python train.py --model="sound classifier" --win_length=512 --moe_every=2 --subsampling=4 --width=192 --positions="sincos" --loss="cross_entropy" --lr=0.002 --orthogonalizer="polar_express" --epochs=123.7 --final_lr_fraction=0.1 --weight_decay=0.1 --adamw_weight_decay_other_params=0.05
Rows from block 3 of a small sound classifier, named by matrix and row number. Rows with one number within an expert belong to one neuron, the router's apart. Each number is 50 + 15 x the weight over its row's rms, rounded and kept within 0 to 99. All counts start at 0.
After each expert's rows are labels from the 100 clips, of 14976, where the router gives the expert most weight on average: "strongest on" is what is common among them. Only what is clearly more common there than usual is listed. The data: read English sentences (LibriTTS-R). In brackets: how many of the 100.
# router: router (model.blocks.3.mlp.router.weight, 64x192, trained with AdamW), inputs 96-191
# up: expert up (model.blocks.3.mlp.up, 64x192x192), inputs 96-191
# down: expert down (model.blocks.3.mlp.down, 64x192x192, transposed), outputs 96-191

# expert 2
router.2:27 52 35 39 59 59 50 63 51 72 40 26 78 42 38 41 77 55 39 53 49 36 55 71 57 64 46 54 50 52 23 51 59 46 39 65 25 47 61 36 63 46 82 43 64 68 27 67 55 58 57 41 34 72 57 65 44 53 74 43 41 50 54 61 31 48 71 74 24 78 54 30 51 26 67 51 70 39 70 44 49 63 58 45 48 54 64 15 80 66 44 61 34 45 49 29
up.14:41 60 50 68 41 55 55 38 24 54 37 44 53 53 71 26 78 41 44 70 66 46 63 60 57 62 42 42 34 21 54 21 50 72 42 57 29 63 59 50 63 41 64 39 79 17 43 62 45 29 41 57 61 70 25 28 36 51 51 62 56 30 23 62 30 56 27 57 40 63 56 57 71 26 43 51 66 44 51 57 27 52 59 22 44 55 42 47 68 71 07 53 38 63 35 70
down.14:58 54 55 51 63 42 37 58 66 53 50 48 48 28 67 51 40 80 37 24 21 62 47 43 63 58 42 65 65 49 56 72 62 36 41 44 50 49 70 47 42 97 45 73 58 64 82 28 45 86 40 68 32 42 80 46 51 52 58 48 29 69 82 22 51 42 63 20 32 41 73 50 44 50 35 70 66 59 60 13 75 51 48 74 41 51 60 55 57 65 74 30 58 30 56 37
strongest on: voice: male (100)

# expert 38
router.38:33 63 22 29 29 42 52 49 45 62 91 22 62 41 06 44 55 63 38 52 73 60 56 49 41 29 51 59 47 75 49 54 46 43 42 53 53 49 69 56 31 54 44 75 41 55 64 67 66 55 46 17 46 55 47 56 47 79 67 65 50 63 52 55 47 25 68 64 45 67 59 48 12 36 64 45 57 23 70 56 60 56 49 76 57 65 60 17 68 69 48 54 41 45 58 46
up.7:47 69 53 73 46 64 44 81 24 53 59 31 49 43 38 42 63 63 54 36 72 43 53 54 35 67 61 40 75 48 40 59 35 34 76 57 54 77 67 57 44 48 33 53 43 39 52 63 41 38 63 58 36 54 59 39 43 48 67 73 45 42 24 18 53 52 35 83 63 50 33 40 50 46 38 39 49 33 54 91 60 57 55 62 24 65 27 02 33 41 49 57 47 50 66 43
down.7:30 63 66 12 44 60 33 35 48 49 96 36 65 45 43 21 45 43 65 50 63 58 36 80 33 42 53 54 24 33 40 72 77 46 50 54 82 37 60 88 49 45 53 54 52 50 68 52 42 56 41 49 66 54 41 47 42 66 52 13 51 65 52 62 60 43 57 37 44 28 55 58 70 32 46 55 50 56 39 36 57 61 52 44 63 38 82 49 46 52 38 70 69 35 57 63
strongest on: voice: male (100)

# expert 22
router.22:46 29 75 79 62 70 38 70 50 45 49 26 41 38 63 37 85 56 55 53 38 32 51 69 38 57 32 70 41 39 42 29 39 34 51 42 46 47 65 49 61 36 55 67 73 61 47 56 38 57 65 74 51 62 94 20 55 61 56 25 44 66 64 38 53 57 64 75 43 65 53 59 61 47 57 37 62 34 82 48 51 57 53 50 49 53 54 38 67 58 61 58 56 28 65 45
up.14:31 46 83 34 63 31 24 59 18 58 41 37 36 58 88 56 69 53 64 22 56 36 54 30 49 56 62 91 49 59 55 36 45 51 63 56 47 67 70 33 60 42 47 12 50 46 54 53 51 56 39 58 59 64 37 55 60 72 54 56 48 70 58 70 49 30 73 56 30 37 42 45 61 36 36 50 61 51 33 58 36 58 45 29 36 63 66 48 44 64 74 58 64 51 62 46
down.14:60 43 49 51 62 73 49 65 66 48 53 73 49 43 68 69 63 29 38 58 38 81 43 72 36 48 46 26 78 34 66 56 29 67 77 33 44 46 41 44 68 56 48 78 61 46 33 24 37 56 41 54 55 55 39 75 51 31 66 65 53 42 36 35 46 37 45 28 53 55 70 27 52 73 45 54 43 37 58 34 54 45 49 78 27 35 52 64 30 32 42 59 71 21 45 50
strongest on: voice: male (100)

# expert 50
router.50:47 78 28 30 45 33 43 16 29 44 71 37 40 52 34 52 51 43 39 27 45 72 48 30 60 50 51 45 25 61 52 71 18 34 45 64 68 53 35 58 52 48 48 81 41 54 65 43 73 55 26 58 66 57 35 51 65 67 66 55 77 57 38 58 53 57 70 47 60 63 60 55 31 30 58 43 41 80 26 28 35 64 37 79 52 70 48 54 39 65 56 71 56 41 43 66
up.7:29 57 45 24 37 42 54 25 37 68 32 53 51 52 50 59 59 41 30 31 55 30 60 52 54 61 54 72 65 58 47 51 58 75 49 67 70 62 29 71 46 67 46 47 67 47 50 59 34 41 47 43 60 33 13 53 27 31 53 82 48 42 33 74 28 47 86 22 62 43 68 58 45 58 73 31 38 50 78 13 72 75 53 49 50 20 51 40 44 49 60 58 42 65 10 58
down.7:43 63 34 88 58 62 46 72 57 39 44 36 44 27 64 56 64 56 47 49 49 54 42 46 59 33 70 36 31 46 53 46 48 07 39 49 31 53 50 61 65 59 65 68 41 69 54 53 44 30 54 59 61 48 93 49 43 56 51 30 27 51 94 47 78 76 52 42 37 74 35 49 25 58 40 48 47 49 50 34 22 50 21 75 50 79 56 49 50 64 48 47 48 54 29 36
strongest on: voice: female (100)

# expert 57
router.57:46 74 45 39 45 20 54 36 27 47 38 56 79 78 68 25 54 47 34 41 26 50 51 36 28 70 53 29 34 57 38 57 56 44 53 47 62 28 24 41 46 76 49 49 37 43 61 36 48 46 43 63 55 66 29 53 64 67 67 50 74 60 55 36 48 74 72 27 53 46 65 22 66 60 53 41 44 60 42 45 45 43 41 69 44 16 61 61 50 60 20 64 57 26 60 56
up.11:54 29 75 24 41 40 60 16 48 30 42 35 50 51 52 47 26 56 69 75 66 56 50 66 89 42 55 67 49 61 57 56 64 49 63 50 50 46 44 64 49 75 59 72 64 55 47 41 37 44 54 79 28 40 60 59 51 70 40 50 60 32 57 50 44 28 37 41 45 81 74 63 35 49 51 58 46 49 69 55 20 35 45 34 40 24 44 22 57 31 51 64 44 47 25 76
down.11:56 64 80 71 64 46 14 46 43 59 56 55 32 68 43 43 32 53 73 39 47 49 31 44 39 15 35 62 48 35 47 35 64 45 41 77 42 64 84 57 53 19 34 55 39 73 45 22 74 63 61 64 28 25 56 53 67 51 96 65 56 66 47 39 77 70 20 52 57 71 64 22 30 49 09 55 56 42 56 56 39 33 08 46 76 57 51 34 34 52 60 49 34 70 62 67
strongest on: voice: female (100)

# expert 10
router.10:47 58 54 36 61 44 50 59 38 46 67 24 49 46 32 38 40 64 30 61 33 37 50 37 53 34 45 58 70 41 58 57 45 45 28 36 49 43 38 51 30 44 48 80 31 62 78 61 46 59 45 54 55 58 46 52 32 61 77 51 59 60 33 44 65 54 79 73 59 81 59 60 36 17 44 42 48 42 62 45 48 32 57 89 27 32 53 30 82 68 62 75 64 40 64 60
up.11:37 21 67 35 49 43 40 51 60 39 52 76 58 51 82 35 54 35 66 99 19 56 59 40 43 32 42 60 34 59 45 62 54 40 40 65 53 49 53 36 54 69 44 69 51 81 52 41 39 59 51 64 67 69 57 37 18 24 31 67 38 65 49 46 75 62 65 48 77 47 51 44 22 35 17 19 42 53 42 46 67 40 59 45 63 42 45 30 57 22 35 49 36 48 82 57
down.11:65 59 47 50 67 32 65 67 56 23 59 72 53 68 55 57 34 65 36 21 57 65 73 64 69 56 50 75 59 39 64 33 87 75 69 36 36 35 33 63 21 35 47 31 53 43 63 25 41 65 34 26 65 58 46 45 73 34 47 36 54 63 42 78 56 56 53 60 52 52 45 49 86 44 50 55 28 54 64 44 41 73 34 25 38 47 32 81 50 76 37 36 75 71 43 46
strongest on: voice: male (100)

# expert 18
router.18:43 48 43 44 31 42 30 41 38 50 81 32 56 43 09 39 44 55 25 53 67 57 30 43 38 26 53 42 75 45 60 78 55 40 44 42 48 52 53 38 27 41 48 70 27 58 55 63 49 52 47 32 23 54 59 63 38 61 70 65 52 58 45 45 31 56 56 50 56 56 72 63 34 40 59 40 53 33 67 41 45 30 71 59 65 43 54 53 73 59 75 54 47 65 58 65
up.14:72 66 44 69 52 25 52 17 56 84 46 29 40 60 40 67 41 49 49 66 58 45 43 34 64 64 35 47 25 47 48 29 65 60 27 33 59 39 50 46 51 48 66 39 56 40 60 54 33 77 45 38 24 59 52 54 59 54 67 45 52 64 53 33 30 74 38 40 51 30 35 37 65 27 28 12 64 62 23 40 36 50 46 61 70 53 50 63 68 48 51 72 50 66 35 74
down.14:53 53 48 55 51 56 40 23 56 38 52 66 34 66 62 48 28 47 60 41 71 65 54 65 33 74 76 61 50 61 45 49 28 71 49 68 38 61 62 49 77 53 44 37 64 31 79 45 39 46 31 14 54 78 46 42 36 37 38 30 65 77 40 47 49 58 64 20 64 62 44 46 55 38 35 43 46 66 57 84 56 21 48 21 42 73 61 60 50 49 68 80 24 54 34 69
strongest on: voice: male (100)

# expert 42
router.42:55 52 46 56 68 62 60 69 44 52 37 70 55 50 78 23 58 60 71 35 61 63 78 51 36 78 55 30 54 49 52 32 63 32 45 42 33 52 48 47 63 49 61 25 85 58 52 61 54 49 43 70 31 54 71 35 63 43 36 61 34 65 42 60 61 42 55 45 45 54 41 58 73 79 66 69 39 38 64 45 54 56 56 27 60 41 49 68 42 60 31 58 58 82 63 41
up.10:20 31 51 54 51 47 44 46 66 61 34 72 57 65 22 66 59 41 50 61 29 46 52 35 42 49 54 42 51 39 29 62 36 50 27 69 50 47 28 39 58 54 51 38 49 47 78 51 35 41 64 65 40 65 35 52 69 62 51 48 41 63 46 34 52 39 90 74 43 15 53 54 46 59 02 49 42 54 68 58 60 30 63 45 58 61 46 37 69 36 80 54 43 50 52 51
down.10:68 61 52 68 40 34 63 48 76 52 57 56 39 67 48 57 26 72 43 51 35 62 75 28 61 38 45 47 32 41 70 65 74 22 43 48 31 67 31 46 60 30 66 50 61 35 24 42 53 46 44 48 48 59 62 70 40 37 30 38 61 57 41 60 85 38 43 47 33 64 28 50 51 63 84 49 61 61 29 61 25 48 50 22 54 70 52 66 55 83 44 81 71 61 58 56
strongest on: voice: male (100)