{
  "hidden_act": "relu",
  "width": 192,
  "positions": "sincos",
  "kernel_size": 15,
  "orthogonalizer": "polar_express",
  "batch_size": 128,
  "lr_schedule": "cosine",
  "warmup_steps": 450
}
Rows from block 2 of a small sound classifier, named by matrix and row number. Rows with one number belong to one neuron. Each number is 50 + 10 x the weight over its row's rms, rounded and kept within 0 to 99. All counts start at 0. After the name is the row's rms in percent of the matrix's.
After each neuron's rows are labels from the 100 clips, of 14976, where the neuron reaches its highest value: "top examples" is what is common among them. Only what is clearly more common there than usual is listed. The data: read English sentences (LibriTTS-R). In brackets: how many of the 100.
# fc1: first MLP up (model.blocks.2.ff1.fc1.weight, 768x192), inputs 160-191
# fc2: first MLP down (model.blocks.2.ff1.fc2.weight, 192x768, transposed), outputs 160-191

fc1.415 107:40 42 54 42 58 40 44 66 55 33 49 54 35 50 36 51 36 43 51 39 56 38 58 43 39 49 56 36 49 46 52 49
fc2.415 100:62 37 51 52 37 59 45 39 49 69 44 50 58 70 66 47 64 49 55 48 64 41 59 55 47 31 40 49 32 41 44 43
top examples: voice: female (93)

fc1.749 147:37 47 45 50 33 61 25 54 59 62 49 62 41 64 56 32 53 51 39 44 52 36 48 64 48 49 44 33 60 63 58 51
fc2.749 148:49 35 49 35 62 48 54 61 48 52 54 45 53 50 72 65 56 52 37 66 57 37 52 41 68 41 50 46 37 55 48 25
top examples: voice: female (94)

fc1.502 100:59 70 59 63 47 44 46 57 53 57 46 60 52 55 35 42 46 52 49 53 59 48 62 54 49 61 71 40 57 42 59 36
fc2.502 094:58 34 57 42 64 30 71 37 44 34 61 42 40 28 46 44 44 52 60 55 57 55 51 55 52 27 41 45 47 60 55 58
top examples: voice: male (100); the word "he" (39)

fc1.264 147:43 37 61 47 44 40 33 51 60 75 41 51 52 50 36 59 52 52 44 44 43 54 56 54 44 49 34 39 53 49 45 49
fc2.264 139:58 47 46 38 61 39 40 65 58 55 80 61 51 46 48 50 35 46 39 48 45 46 58 60 42 70 43 66 42 54 50 41
top examples: voice: female (83)

fc1.272 151:37 59 45 34 65 65 51 41 43 40 47 42 44 58 44 44 37 32 31 43 81 43 64 66 49 47 56 64 49 43 56 49
fc2.272 146:51 36 39 18 55 55 38 67 55 57 64 48 43 59 46 54 63 57 66 51 32 68 51 45 52 44 49 52 51 36 42 56
top examples: voice: female (89)

fc1.147 106:55 54 28 57 58 70 31 37 50 47 75 49 53 50 37 33 47 31 66 46 61 53 61 56 58 63 55 38 47 38 65 47
fc2.147 061:56 58 55 41 50 35 62 57 67 54 39 61 66 40 40 36 51 56 40 66 48 49 56 50 49 66 47 39 50 50 56 36
top examples: voice: male (96)

fc1.31 138:35 49 71 53 46 56 40 41 46 48 40 41 62 45 45 46 42 54 54 53 55 43 61 41 47 50 56 40 57 45 44 41
fc2.31 129:58 52 22 48 44 63 56 48 51 55 52 49 50 56 59 37 36 40 27 44 52 50 33 58 62 47 42 54 57 31 26 44
top examples: voice: male (94)

fc1.757 161:51 46 55 57 35 43 48 40 54 49 55 50 41 44 51 32 39 60 53 64 45 47 69 44 42 58 45 55 54 56 21 40
fc2.757 194:53 66 56 53 49 59 51 55 43 53 58 53 57 35 45 34 58 52 42 57 39 64 47 50 52 53 38 56 48 52 40 47
top examples: voice: female (98)

fc1.534 138:48 36 53 62 57 54 56 44 53 56 47 33 35 41 72 48 40 50 49 48 57 55 56 33 50 58 47 40 70 57 37 63
fc2.534 137:64 44 38 53 47 55 47 40 57 57 49 49 64 61 53 54 49 38 40 41 48 50 55 65 62 50 44 41 29 45 45 51
top examples: voice: female (82)

fc1.321 125:61 52 65 47 63 47 35 50 54 48 57 45 39 27 48 44 33 51 42 53 38 59 49 61 49 61 58 70 51 50 45 46
fc2.321 146:52 51 33 39 32 31 45 57 39 54 38 44 56 58 41 46 49 39 47 56 60 48 53 46 61 42 45 49 52 40 42 51
top examples: voice: female (99)

fc1.39 098:57 33 55 60 44 28 42 54 61 59 41 46 58 63 57 60 44 48 44 47 28 46 62 50 47 49 52 45 46 42 43 52
fc2.39 094:49 59 57 41 51 64 60 57 51 62 62 31 43 38 52 40 55 34 38 44 49 58 51 42 50 53 48 47 53 56 43 49
top examples: voice: male (78)

fc1.619 137:48 74 58 46 71 53 47 45 55 52 28 49 44 43 54 49 57 48 48 43 75 20 52 51 57 55 40 41 52 34 43 51
fc2.619 151:54 49 48 59 25 47 32 59 51 56 75 39 48 47 58 39 41 50 61 50 55 57 37 41 56 39 40 52 43 61 53 48
top examples: voice: female (86)

fc1.136 158:53 52 44 61 51 39 43 53 52 62 48 46 54 51 58 54 42 73 53 58 50 60 65 51 49 45 39 42 48 46 43 46
fc2.136 183:46 46 45 38 33 25 48 36 59 46 43 43 57 12 60 57 43 39 47 60 45 47 48 51 40 60 33 55 56 41 55 55
top examples: voice: female (98)

fc1.32 130:37 32 56 56 47 44 43 65 66 64 54 43 50 59 45 38 35 52 42 45 47 37 41 45 62 65 44 55 61 56 87 49
fc2.32 140:46 50 40 57 52 57 44 37 65 47 45 63 42 63 50 37 46 18 45 40 63 52 66 54 54 70 55 56 53 47 63 43
top examples: voice: male (96)

fc1.739 133:53 57 45 48 43 58 54 35 59 58 54 42 38 39 59 40 42 49 37 61 52 51 59 53 42 63 41 61 55 50 28 52
fc2.739 132:48 46 46 52 51 50 59 39 54 64 68 58 45 48 40 28 51 64 45 71 32 70 58 52 40 46 49 52 60 63 59 51
top examples: voice: female (94)

fc1.173 090:44 39 62 59 37 52 46 49 53 51 53 65 47 69 45 36 33 35 55 51 61 60 44 53 72 40 58 45 49 52 47 44
fc2.173 097:53 73 47 44 39 59 54 42 59 54 38 49 43 39 49 72 42 59 48 46 44 51 37 43 36 62 43 62 58 54 56 45
top examples: voice: female (84)

fc1.743 119:38 55 47 47 56 50 50 62 25 40 68 54 62 45 58 51 58 44 37 49 51 27 43 39 39 54 48 63 24 55 51 59
fc2.743 097:50 62 42 29 34 47 50 41 72 52 50 37 42 53 36 56 42 51 49 54 51 49 50 44 53 57 56 41 54 48 40 46
top examples: voice: female (92)

fc1.531 113:31 37 54 54 34 49 45 40 65 62 41 35 64 45 42 55 65 60 37 54 59 36 55 64 41 38 49 38 46 52 42 48
fc2.531 104:47 39 53 62 61 57 80 40 56 45 42 56 46 48 58 44 62 41 48 56 62 44 40 57 40 56 58 51 46 66 57 45
top examples: the word "he" (37)

fc1.10 110:36 55 37 52 47 31 40 64 44 47 47 60 50 56 42 53 55 59 36 53 41 44 71 27 50 48 50 43 67 52 71 46
fc2.10 101:53 66 60 40 45 48 46 52 30 81 42 51 46 50 51 47 45 59 55 50 65 53 54 55 43 34 54 58 53 42 69 65
top examples: voice: male (96)

fc1.529 132:48 53 50 57 38 51 52 60 41 41 32 62 51 54 42 53 44 60 39 54 37 56 64 43 43 68 46 55 44 47 55 58
fc2.529 128:39 39 53 49 47 65 52 46 57 49 66 52 37 48 52 27 64 43 53 43 42 53 42 31 51 54 66 31 42 53 40 46
top examples: voice: female (89)

fc1.618 097:70 40 49 61 53 52 45 52 57 43 44 51 37 55 62 42 48 40 56 66 33 51 61 33 53 44 40 55 27 53 52 61
fc2.618 081:60 62 50 39 32 52 47 49 64 38 45 52 32 66 46 55 40 59 64 45 55 42 49 46 36 51 47 39 40 49 41 67
top examples: voice: female (81)

fc1.242 136:53 50 60 52 37 68 45 67 48 62 40 50 53 54 47 59 51 51 57 60 36 52 57 49 63 43 65 65 50 39 25 30
fc2.242 120:24 43 53 44 67 50 48 44 43 62 47 39 46 30 55 48 50 41 44 46 52 38 40 61 51 68 36 62 40 46 73 56
top examples: voice: female (96)

fc1.468 112:65 33 57 43 45 50 53 57 44 65 55 46 57 41 54 38 37 63 38 43 45 50 38 32 46 48 43 58 46 28 54 62
fc2.468 138:41 43 47 54 51 53 44 54 58 49 41 46 38 60 62 58 47 46 56 51 66 62 56 51 35 43 52 45 40 70 49 41
top examples: voice: female (98)

fc1.650 112:28 54 64 48 49 42 46 56 72 73 40 74 38 54 58 52 37 42 57 55 49 50 42 63 41 54 48 64 42 51 38 37
fc2.650 111:58 47 36 54 41 41 44 49 44 47 67 48 57 36 51 55 62 59 54 35 43 54 57 31 40 31 43 52 66 59 63 61
top examples: voice: male (97)

fc1.16 114:47 46 62 52 44 54 32 40 45 47 32 51 57 40 37 72 33 40 52 50 58 60 49 69 52 50 56 55 58 36 48 46
fc2.16 153:38 60 62 44 54 57 62 50 62 65 47 33 43 62 50 35 46 33 51 57 32 59 56 57 36 43 65 63 65 56 38 55
top examples: voice: female (97)

fc1.742 110:67 65 56 45 51 35 56 46 38 47 31 44 52 44 57 50 39 60 37 52 55 55 42 53 41 27 56 34 40 67 55 50
fc2.742 086:45 40 55 37 60 47 42 49 45 55 50 62 51 69 73 58 57 39 66 36 41 54 53 56 53 51 42 62 50 29 57 43
top examples: voice: male (99)

fc1.96 126:47 64 55 58 40 51 55 55 51 50 48 51 36 41 47 38 48 47 63 33 53 56 30 58 35 35 55 42 68 59 51 57
fc2.96 120:36 44 57 59 53 53 59 36 47 50 47 44 58 58 63 68 43 43 55 45 59 49 64 52 53 49 39 52 55 35 35 45
top examples: voice: female (84)

fc1.129 112:43 37 34 57 40 47 39 48 36 57 51 59 67 42 54 35 57 49 52 66 36 53 59 43 48 37 61 36 58 59 45 40
fc2.129 112:58 38 54 40 63 54 53 54 58 64 50 60 45 57 58 47 50 64 48 39 39 66 52 52 41 67 33 62 41 39 48 60
top examples: voice: male (78)

fc1.344 131:62 27 49 59 58 40 57 32 55 45 52 35 64 60 51 40 54 41 52 52 69 30 53 43 41 50 40 57 37 49 48 53
fc2.344 112:48 49 38 34 55 62 61 58 60 38 50 66 47 29 41 53 31 43 49 41 47 50 56 52 50 64 64 37 50 59 59 52
top examples: voice: male (89)

fc1.545 101:41 59 35 53 43 52 66 31 52 52 37 50 47 46 39 61 42 39 54 56 37 38 48 42 56 54 57 44 61 44 56 60
fc2.545 074:63 44 59 53 53 62 56 30 57 72 58 39 49 52 39 40 59 54 47 60 51 48 47 33 48 61 63 30 64 41 62 42
top examples: voice: male (95)

fc1.151 126:42 62 48 43 35 47 34 71 50 68 57 40 38 52 62 54 41 49 47 35 54 44 49 52 50 46 52 44 59 44 41 55
fc2.151 146:65 42 60 57 54 49 52 50 51 38 48 52 34 31 52 60 52 46 44 48 72 69 56 58 57 57 71 50 38 62 52 45
top examples: voice: female (91)

fc1.555 117:53 58 55 56 39 71 34 54 58 45 60 27 38 51 43 40 46 43 45 66 48 44 53 40 48 45 59 54 61 46 47 65
fc2.555 097:58 53 45 35 41 33 64 57 40 57 50 54 61 59 53 19 57 45 37 62 36 48 51 49 52 50 39 42 39 55 52 62
top examples: voice: female (86)

fc1.664 108:59 41 57 39 55 52 53 56 63 47 48 39 42 44 55 40 54 50 67 33 42 64 52 45 54 38 44 41 50 53 37 55
fc2.664 069:49 55 48 64 55 38 41 43 45 50 52 46 45 46 66 47 52 38 49 42 48 67 67 34 44 57 49 56 52 48 72 38
top examples: voice: female (86)

fc1.586 063:50 44 58 47 64 63 45 40 49 31 63 47 39 47 59 37 48 52 41 51 57 35 40 48 39 24 53 51 49 39 46 43
fc2.586 060:48 51 46 50 44 54 58 34 50 48 24 58 45 57 36 37 34 56 57 41 52 43 58 54 41 45 51 51 67 37 32 41
top examples: voice: female (99)

fc1.241 033:58 60 30 41 47 50 50 48 42 43 50 61 66 51 53 50 53 39 53 55 38 50 39 38 46 48 42 47 49 69 44 42
fc2.241 023:44 53 46 50 32 36 56 35 61 57 66 47 55 30 55 57 61 67 70 58 51 65 62 52 70 45 57 59 47 42 58 48
top examples: voice: male (99)

fc1.629 146:58 53 59 58 48 36 56 47 51 56 40 44 45 51 40 41 59 46 34 41 56 46 61 56 29 61 43 40 58 48 40 58
fc2.629 143:53 45 48 50 60 34 58 56 51 50 51 43 57 53 46 38 62 42 50 48 56 57 40 57 46 35 39 43 58 51 62 62
top examples: voice: male (99)

fc1.308 121:55 38 52 48 44 47 44 57 44 55 45 33 71 43 64 62 57 50 36 57 61 61 52 51 46 42 46 53 56 43 45 53
fc2.308 133:39 44 29 54 52 45 69 34 52 49 47 62 35 57 57 35 45 39 55 70 65 44 38 37 44 50 45 50 50 55 50 51
top examples: voice: male (95)

fc1.86 140:65 63 37 48 45 23 47 52 45 53 58 70 45 53 48 49 24 45 46 37 53 46 33 42 65 45 38 51 37 51 57 43
fc2.86 126:44 52 48 45 53 36 46 54 56 46 66 79 54 55 64 64 30 65 64 58 43 48 67 51 52 65 27 50 34 35 47 59
top examples: voice: male (93)

fc1.7 125:50 62 54 35 38 42 40 60 52 43 25 59 57 51 43 45 31 45 44 53 67 48 57 57 50 30 59 45 54 44 59 71
fc2.7 129:50 54 57 44 52 42 35 45 48 42 53 70 45 36 43 58 75 41 46 24 41 42 57 36 52 53 64 58 54 45 53 58
top examples: voice: female (97)

fc1.727 134:63 46 43 40 53 56 54 40 54 70 36 57 55 44 58 52 55 42 56 60 47 41 54 25 71 53 43 38 46 55 40 55
fc2.727 108:40 48 40 56 53 38 51 31 51 36 53 48 53 51 45 45 40 48 51 52 53 64 50 55 32 51 41 46 73 37 33 51
top examples: voice: female (92)

fc1.88 118:41 49 66 55 59 53 37 75 49 48 45 54 29 46 55 56 40 55 62 49 58 61 51 37 38 56 44 37 51 48 33 55
fc2.88 092:60 34 58 36 54 58 64 62 45 47 50 54 44 46 67 48 59 59 57 65 40 68 48 51 54 58 53 54 65 44 46 48
top examples: voice: male (79)

fc1.748 104:48 57 36 75 54 62 50 37 59 62 42 48 50 47 35 42 45 44 60 63 53 50 53 51 56 30 57 48 52 68 46 59
fc2.748 099:53 59 45 53 49 53 74 44 50 42 50 58 40 58 52 49 54 45 52 41 41 64 56 50 56 75 49 40 59 50 41 43
top examples: voice: female (88)

fc1.352 146:68 46 34 29 48 60 38 38 42 48 53 42 49 44 54 47 36 45 46 39 35 50 48 56 42 43 44 38 68 55 45 54
fc2.352 133:45 54 43 53 55 44 65 55 47 46 52 42 57 58 42 52 54 49 53 36 57 48 62 50 49 51 72 45 55 46 45 46
top examples: voice: female (98)

fc1.221 131:58 66 69 65 61 35 46 54 36 43 77 59 43 47 58 56 57 38 63 33 65 49 54 50 53 50 50 69 71 33 35 52
fc2.221 147:46 37 14 48 49 42 60 44 42 48 34 50 62 44 52 46 40 38 51 66 45 49 53 60 35 55 44 33 55 52 54 36
top examples: voice: female (100)

fc1.207 172:64 45 46 43 57 28 51 52 44 57 54 67 46 49 51 48 65 55 52 56 59 49 56 50 52 43 31 45 45 57 46 51
fc2.207 182:56 49 71 50 35 67 51 48 63 30 58 64 67 51 55 70 48 51 58 56 67 50 37 43 48 48 43 65 58 72 47 70
top examples: voice: male (99)

fc1.608 160:44 43 36 62 41 41 60 40 46 51 66 49 35 35 50 55 30 69 52 66 67 51 34 50 49 35 50 37 57 43 50 50
fc2.608 184:62 50 27 59 42 52 55 44 27 51 44 54 64 50 54 30 50 45 37 57 39 57 55 37 49 50 42 67 50 49 38 47
top examples: voice: male (97)

fc1.556 110:65 45 30 43 44 44 53 47 43 44 28 64 39 44 67 66 54 31 50 45 53 44 69 39 62 62 52 39 47 52 42 68
fc2.556 099:36 45 47 59 50 46 57 43 47 45 55 35 46 53 30 64 61 59 60 47 47 60 34 51 38 48 51 60 55 77 45 66
top examples: voice: female (96)

fc1.119 133:61 54 62 52 52 57 42 55 45 69 53 43 49 41 55 43 58 40 47 58 51 47 45 48 46 75 49 71 50 48 38 47
fc2.119 179:43 49 29 42 28 33 53 45 51 40 51 43 70 46 40 44 26 45 62 75 42 41 46 54 46 45 39 36 41 47 54 50
top examples: voice: female (100)

fc1.170 101:55 53 28 47 38 57 52 43 34 54 52 29 32 40 70 32 57 38 74 58 48 44 34 36 49 39 54 60 69 45 51 43
fc2.170 100:48 66 54 41 56 59 54 35 54 48 44 52 62 56 48 36 55 54 57 44 51 55 64 41 70 67 43 40 66 47 54 53
top examples: voice: female (92)

fc1.143 181:64 53 63 64 46 41 37 58 51 46 55 60 64 34 52 49 48 61 68 59 64 43 35 52 38 49 28 77 57 60 79 55
fc2.143 168:36 54 61 49 50 46 57 59 47 57 59 16 53 58 54 35 44 53 41 44 57 40 56 57 61 54 49 32 46 37 26 48
top examples: voice: male (100)

fc1.695 174:54 61 47 70 65 48 43 46 35 61 39 25 47 41 45 48 37 47 31 49 37 57 48 34 66 58 47 46 37 61 47 33
fc2.695 185:56 56 55 55 36 45 61 54 47 56 43 52 53 51 34 54 47 43 71 65 37 48 56 54 63 35 51 60 45 75 48 48
top examples: voice: female (95)

fc1.351 137:62 47 54 43 45 53 48 66 44 63 48 36 43 42 53 41 43 58 59 52 34 40 52 35 38 46 58 59 46 48 43 58
fc2.351 102:46 61 60 43 46 36 55 55 51 51 60 63 42 54 40 50 57 55 44 72 62 50 53 59 32 43 29 64 47 53 49 35
top examples: voice: male (100)

fc1.600 123:30 47 32 67 61 45 53 68 54 46 38 54 47 45 31 46 53 49 49 53 45 28 43 48 69 52 59 57 50 56 73 39
fc2.600 140:48 57 56 44 41 57 60 64 38 34 69 44 40 49 50 58 35 42 47 55 41 61 34 54 53 48 44 61 50 79 65 61
top examples: voice: female (85)

fc1.617 116:43 52 45 49 63 57 59 50 45 38 53 77 45 43 50 51 48 45 44 56 70 30 58 52 51 46 43 44 29 40 47 40
fc2.617 105:61 27 41 43 62 44 38 48 53 72 38 17 39 40 70 63 61 37 50 49 42 46 54 43 48 43 67 51 42 54 63 58
top examples: voice: male (99)

fc1.175 093:47 45 33 51 53 48 60 45 71 65 48 48 53 55 47 43 45 49 48 30 41 71 52 58 60 37 46 49 45 38 42 33
fc2.175 095:54 59 55 37 65 41 29 59 52 42 46 63 69 43 50 51 35 52 43 67 46 38 46 52 58 61 71 55 64 59 50 45
top examples: voice: male (92)

fc1.376 111:56 43 28 63 49 44 53 50 59 55 55 64 51 47 48 49 50 42 50 41 49 46 64 49 44 24 65 53 31 52 52 66
fc2.376 080:47 52 59 56 49 61 44 63 45 45 47 66 34 52 50 32 38 53 44 48 66 67 50 50 53 51 45 50 45 36 50 43
top examples: voice: female (87)

fc1.446 129:53 56 49 38 55 54 47 66 46 58 38 40 54 42 53 54 47 41 46 48 28 45 33 44 41 61 31 47 47 61 53 53
fc2.446 137:58 22 33 48 56 45 60 54 43 40 44 65 50 38 56 54 53 51 45 57 72 38 58 57 47 46 45 30 45 43 50 47
top examples: voice: female (100)

fc1.217 116:60 49 48 49 47 44 57 52 61 41 58 43 38 68 37 42 53 42 36 47 39 38 52 42 52 56 45 72 50 55 62 53
fc2.217 095:61 43 42 52 58 50 37 45 26 63 40 56 48 39 62 50 62 62 51 41 52 37 47 40 51 68 39 75 59 59 44 42
top examples: voice: male (84)

fc1.661 103:58 59 34 23 65 51 61 43 48 51 50 56 34 42 52 54 35 52 51 45 50 51 48 46 39 48 34 54 55 52 57 59
fc2.661 087:60 51 66 42 60 53 37 42 32 41 32 55 42 54 60 53 47 47 61 49 38 44 44 54 65 73 50 57 45 65 54 52
top examples: voice: male (97)

fc1.699 158:43 63 36 39 77 66 39 46 48 55 60 52 43 59 55 36 40 33 34 38 61 59 36 63 48 42 36 39 92 44 50 30
fc2.699 164:50 45 43 36 45 34 39 54 53 51 58 57 61 39 48 56 51 30 49 54 66 36 42 50 35 47 48 46 27 53 50 58
top examples: voice: female (100)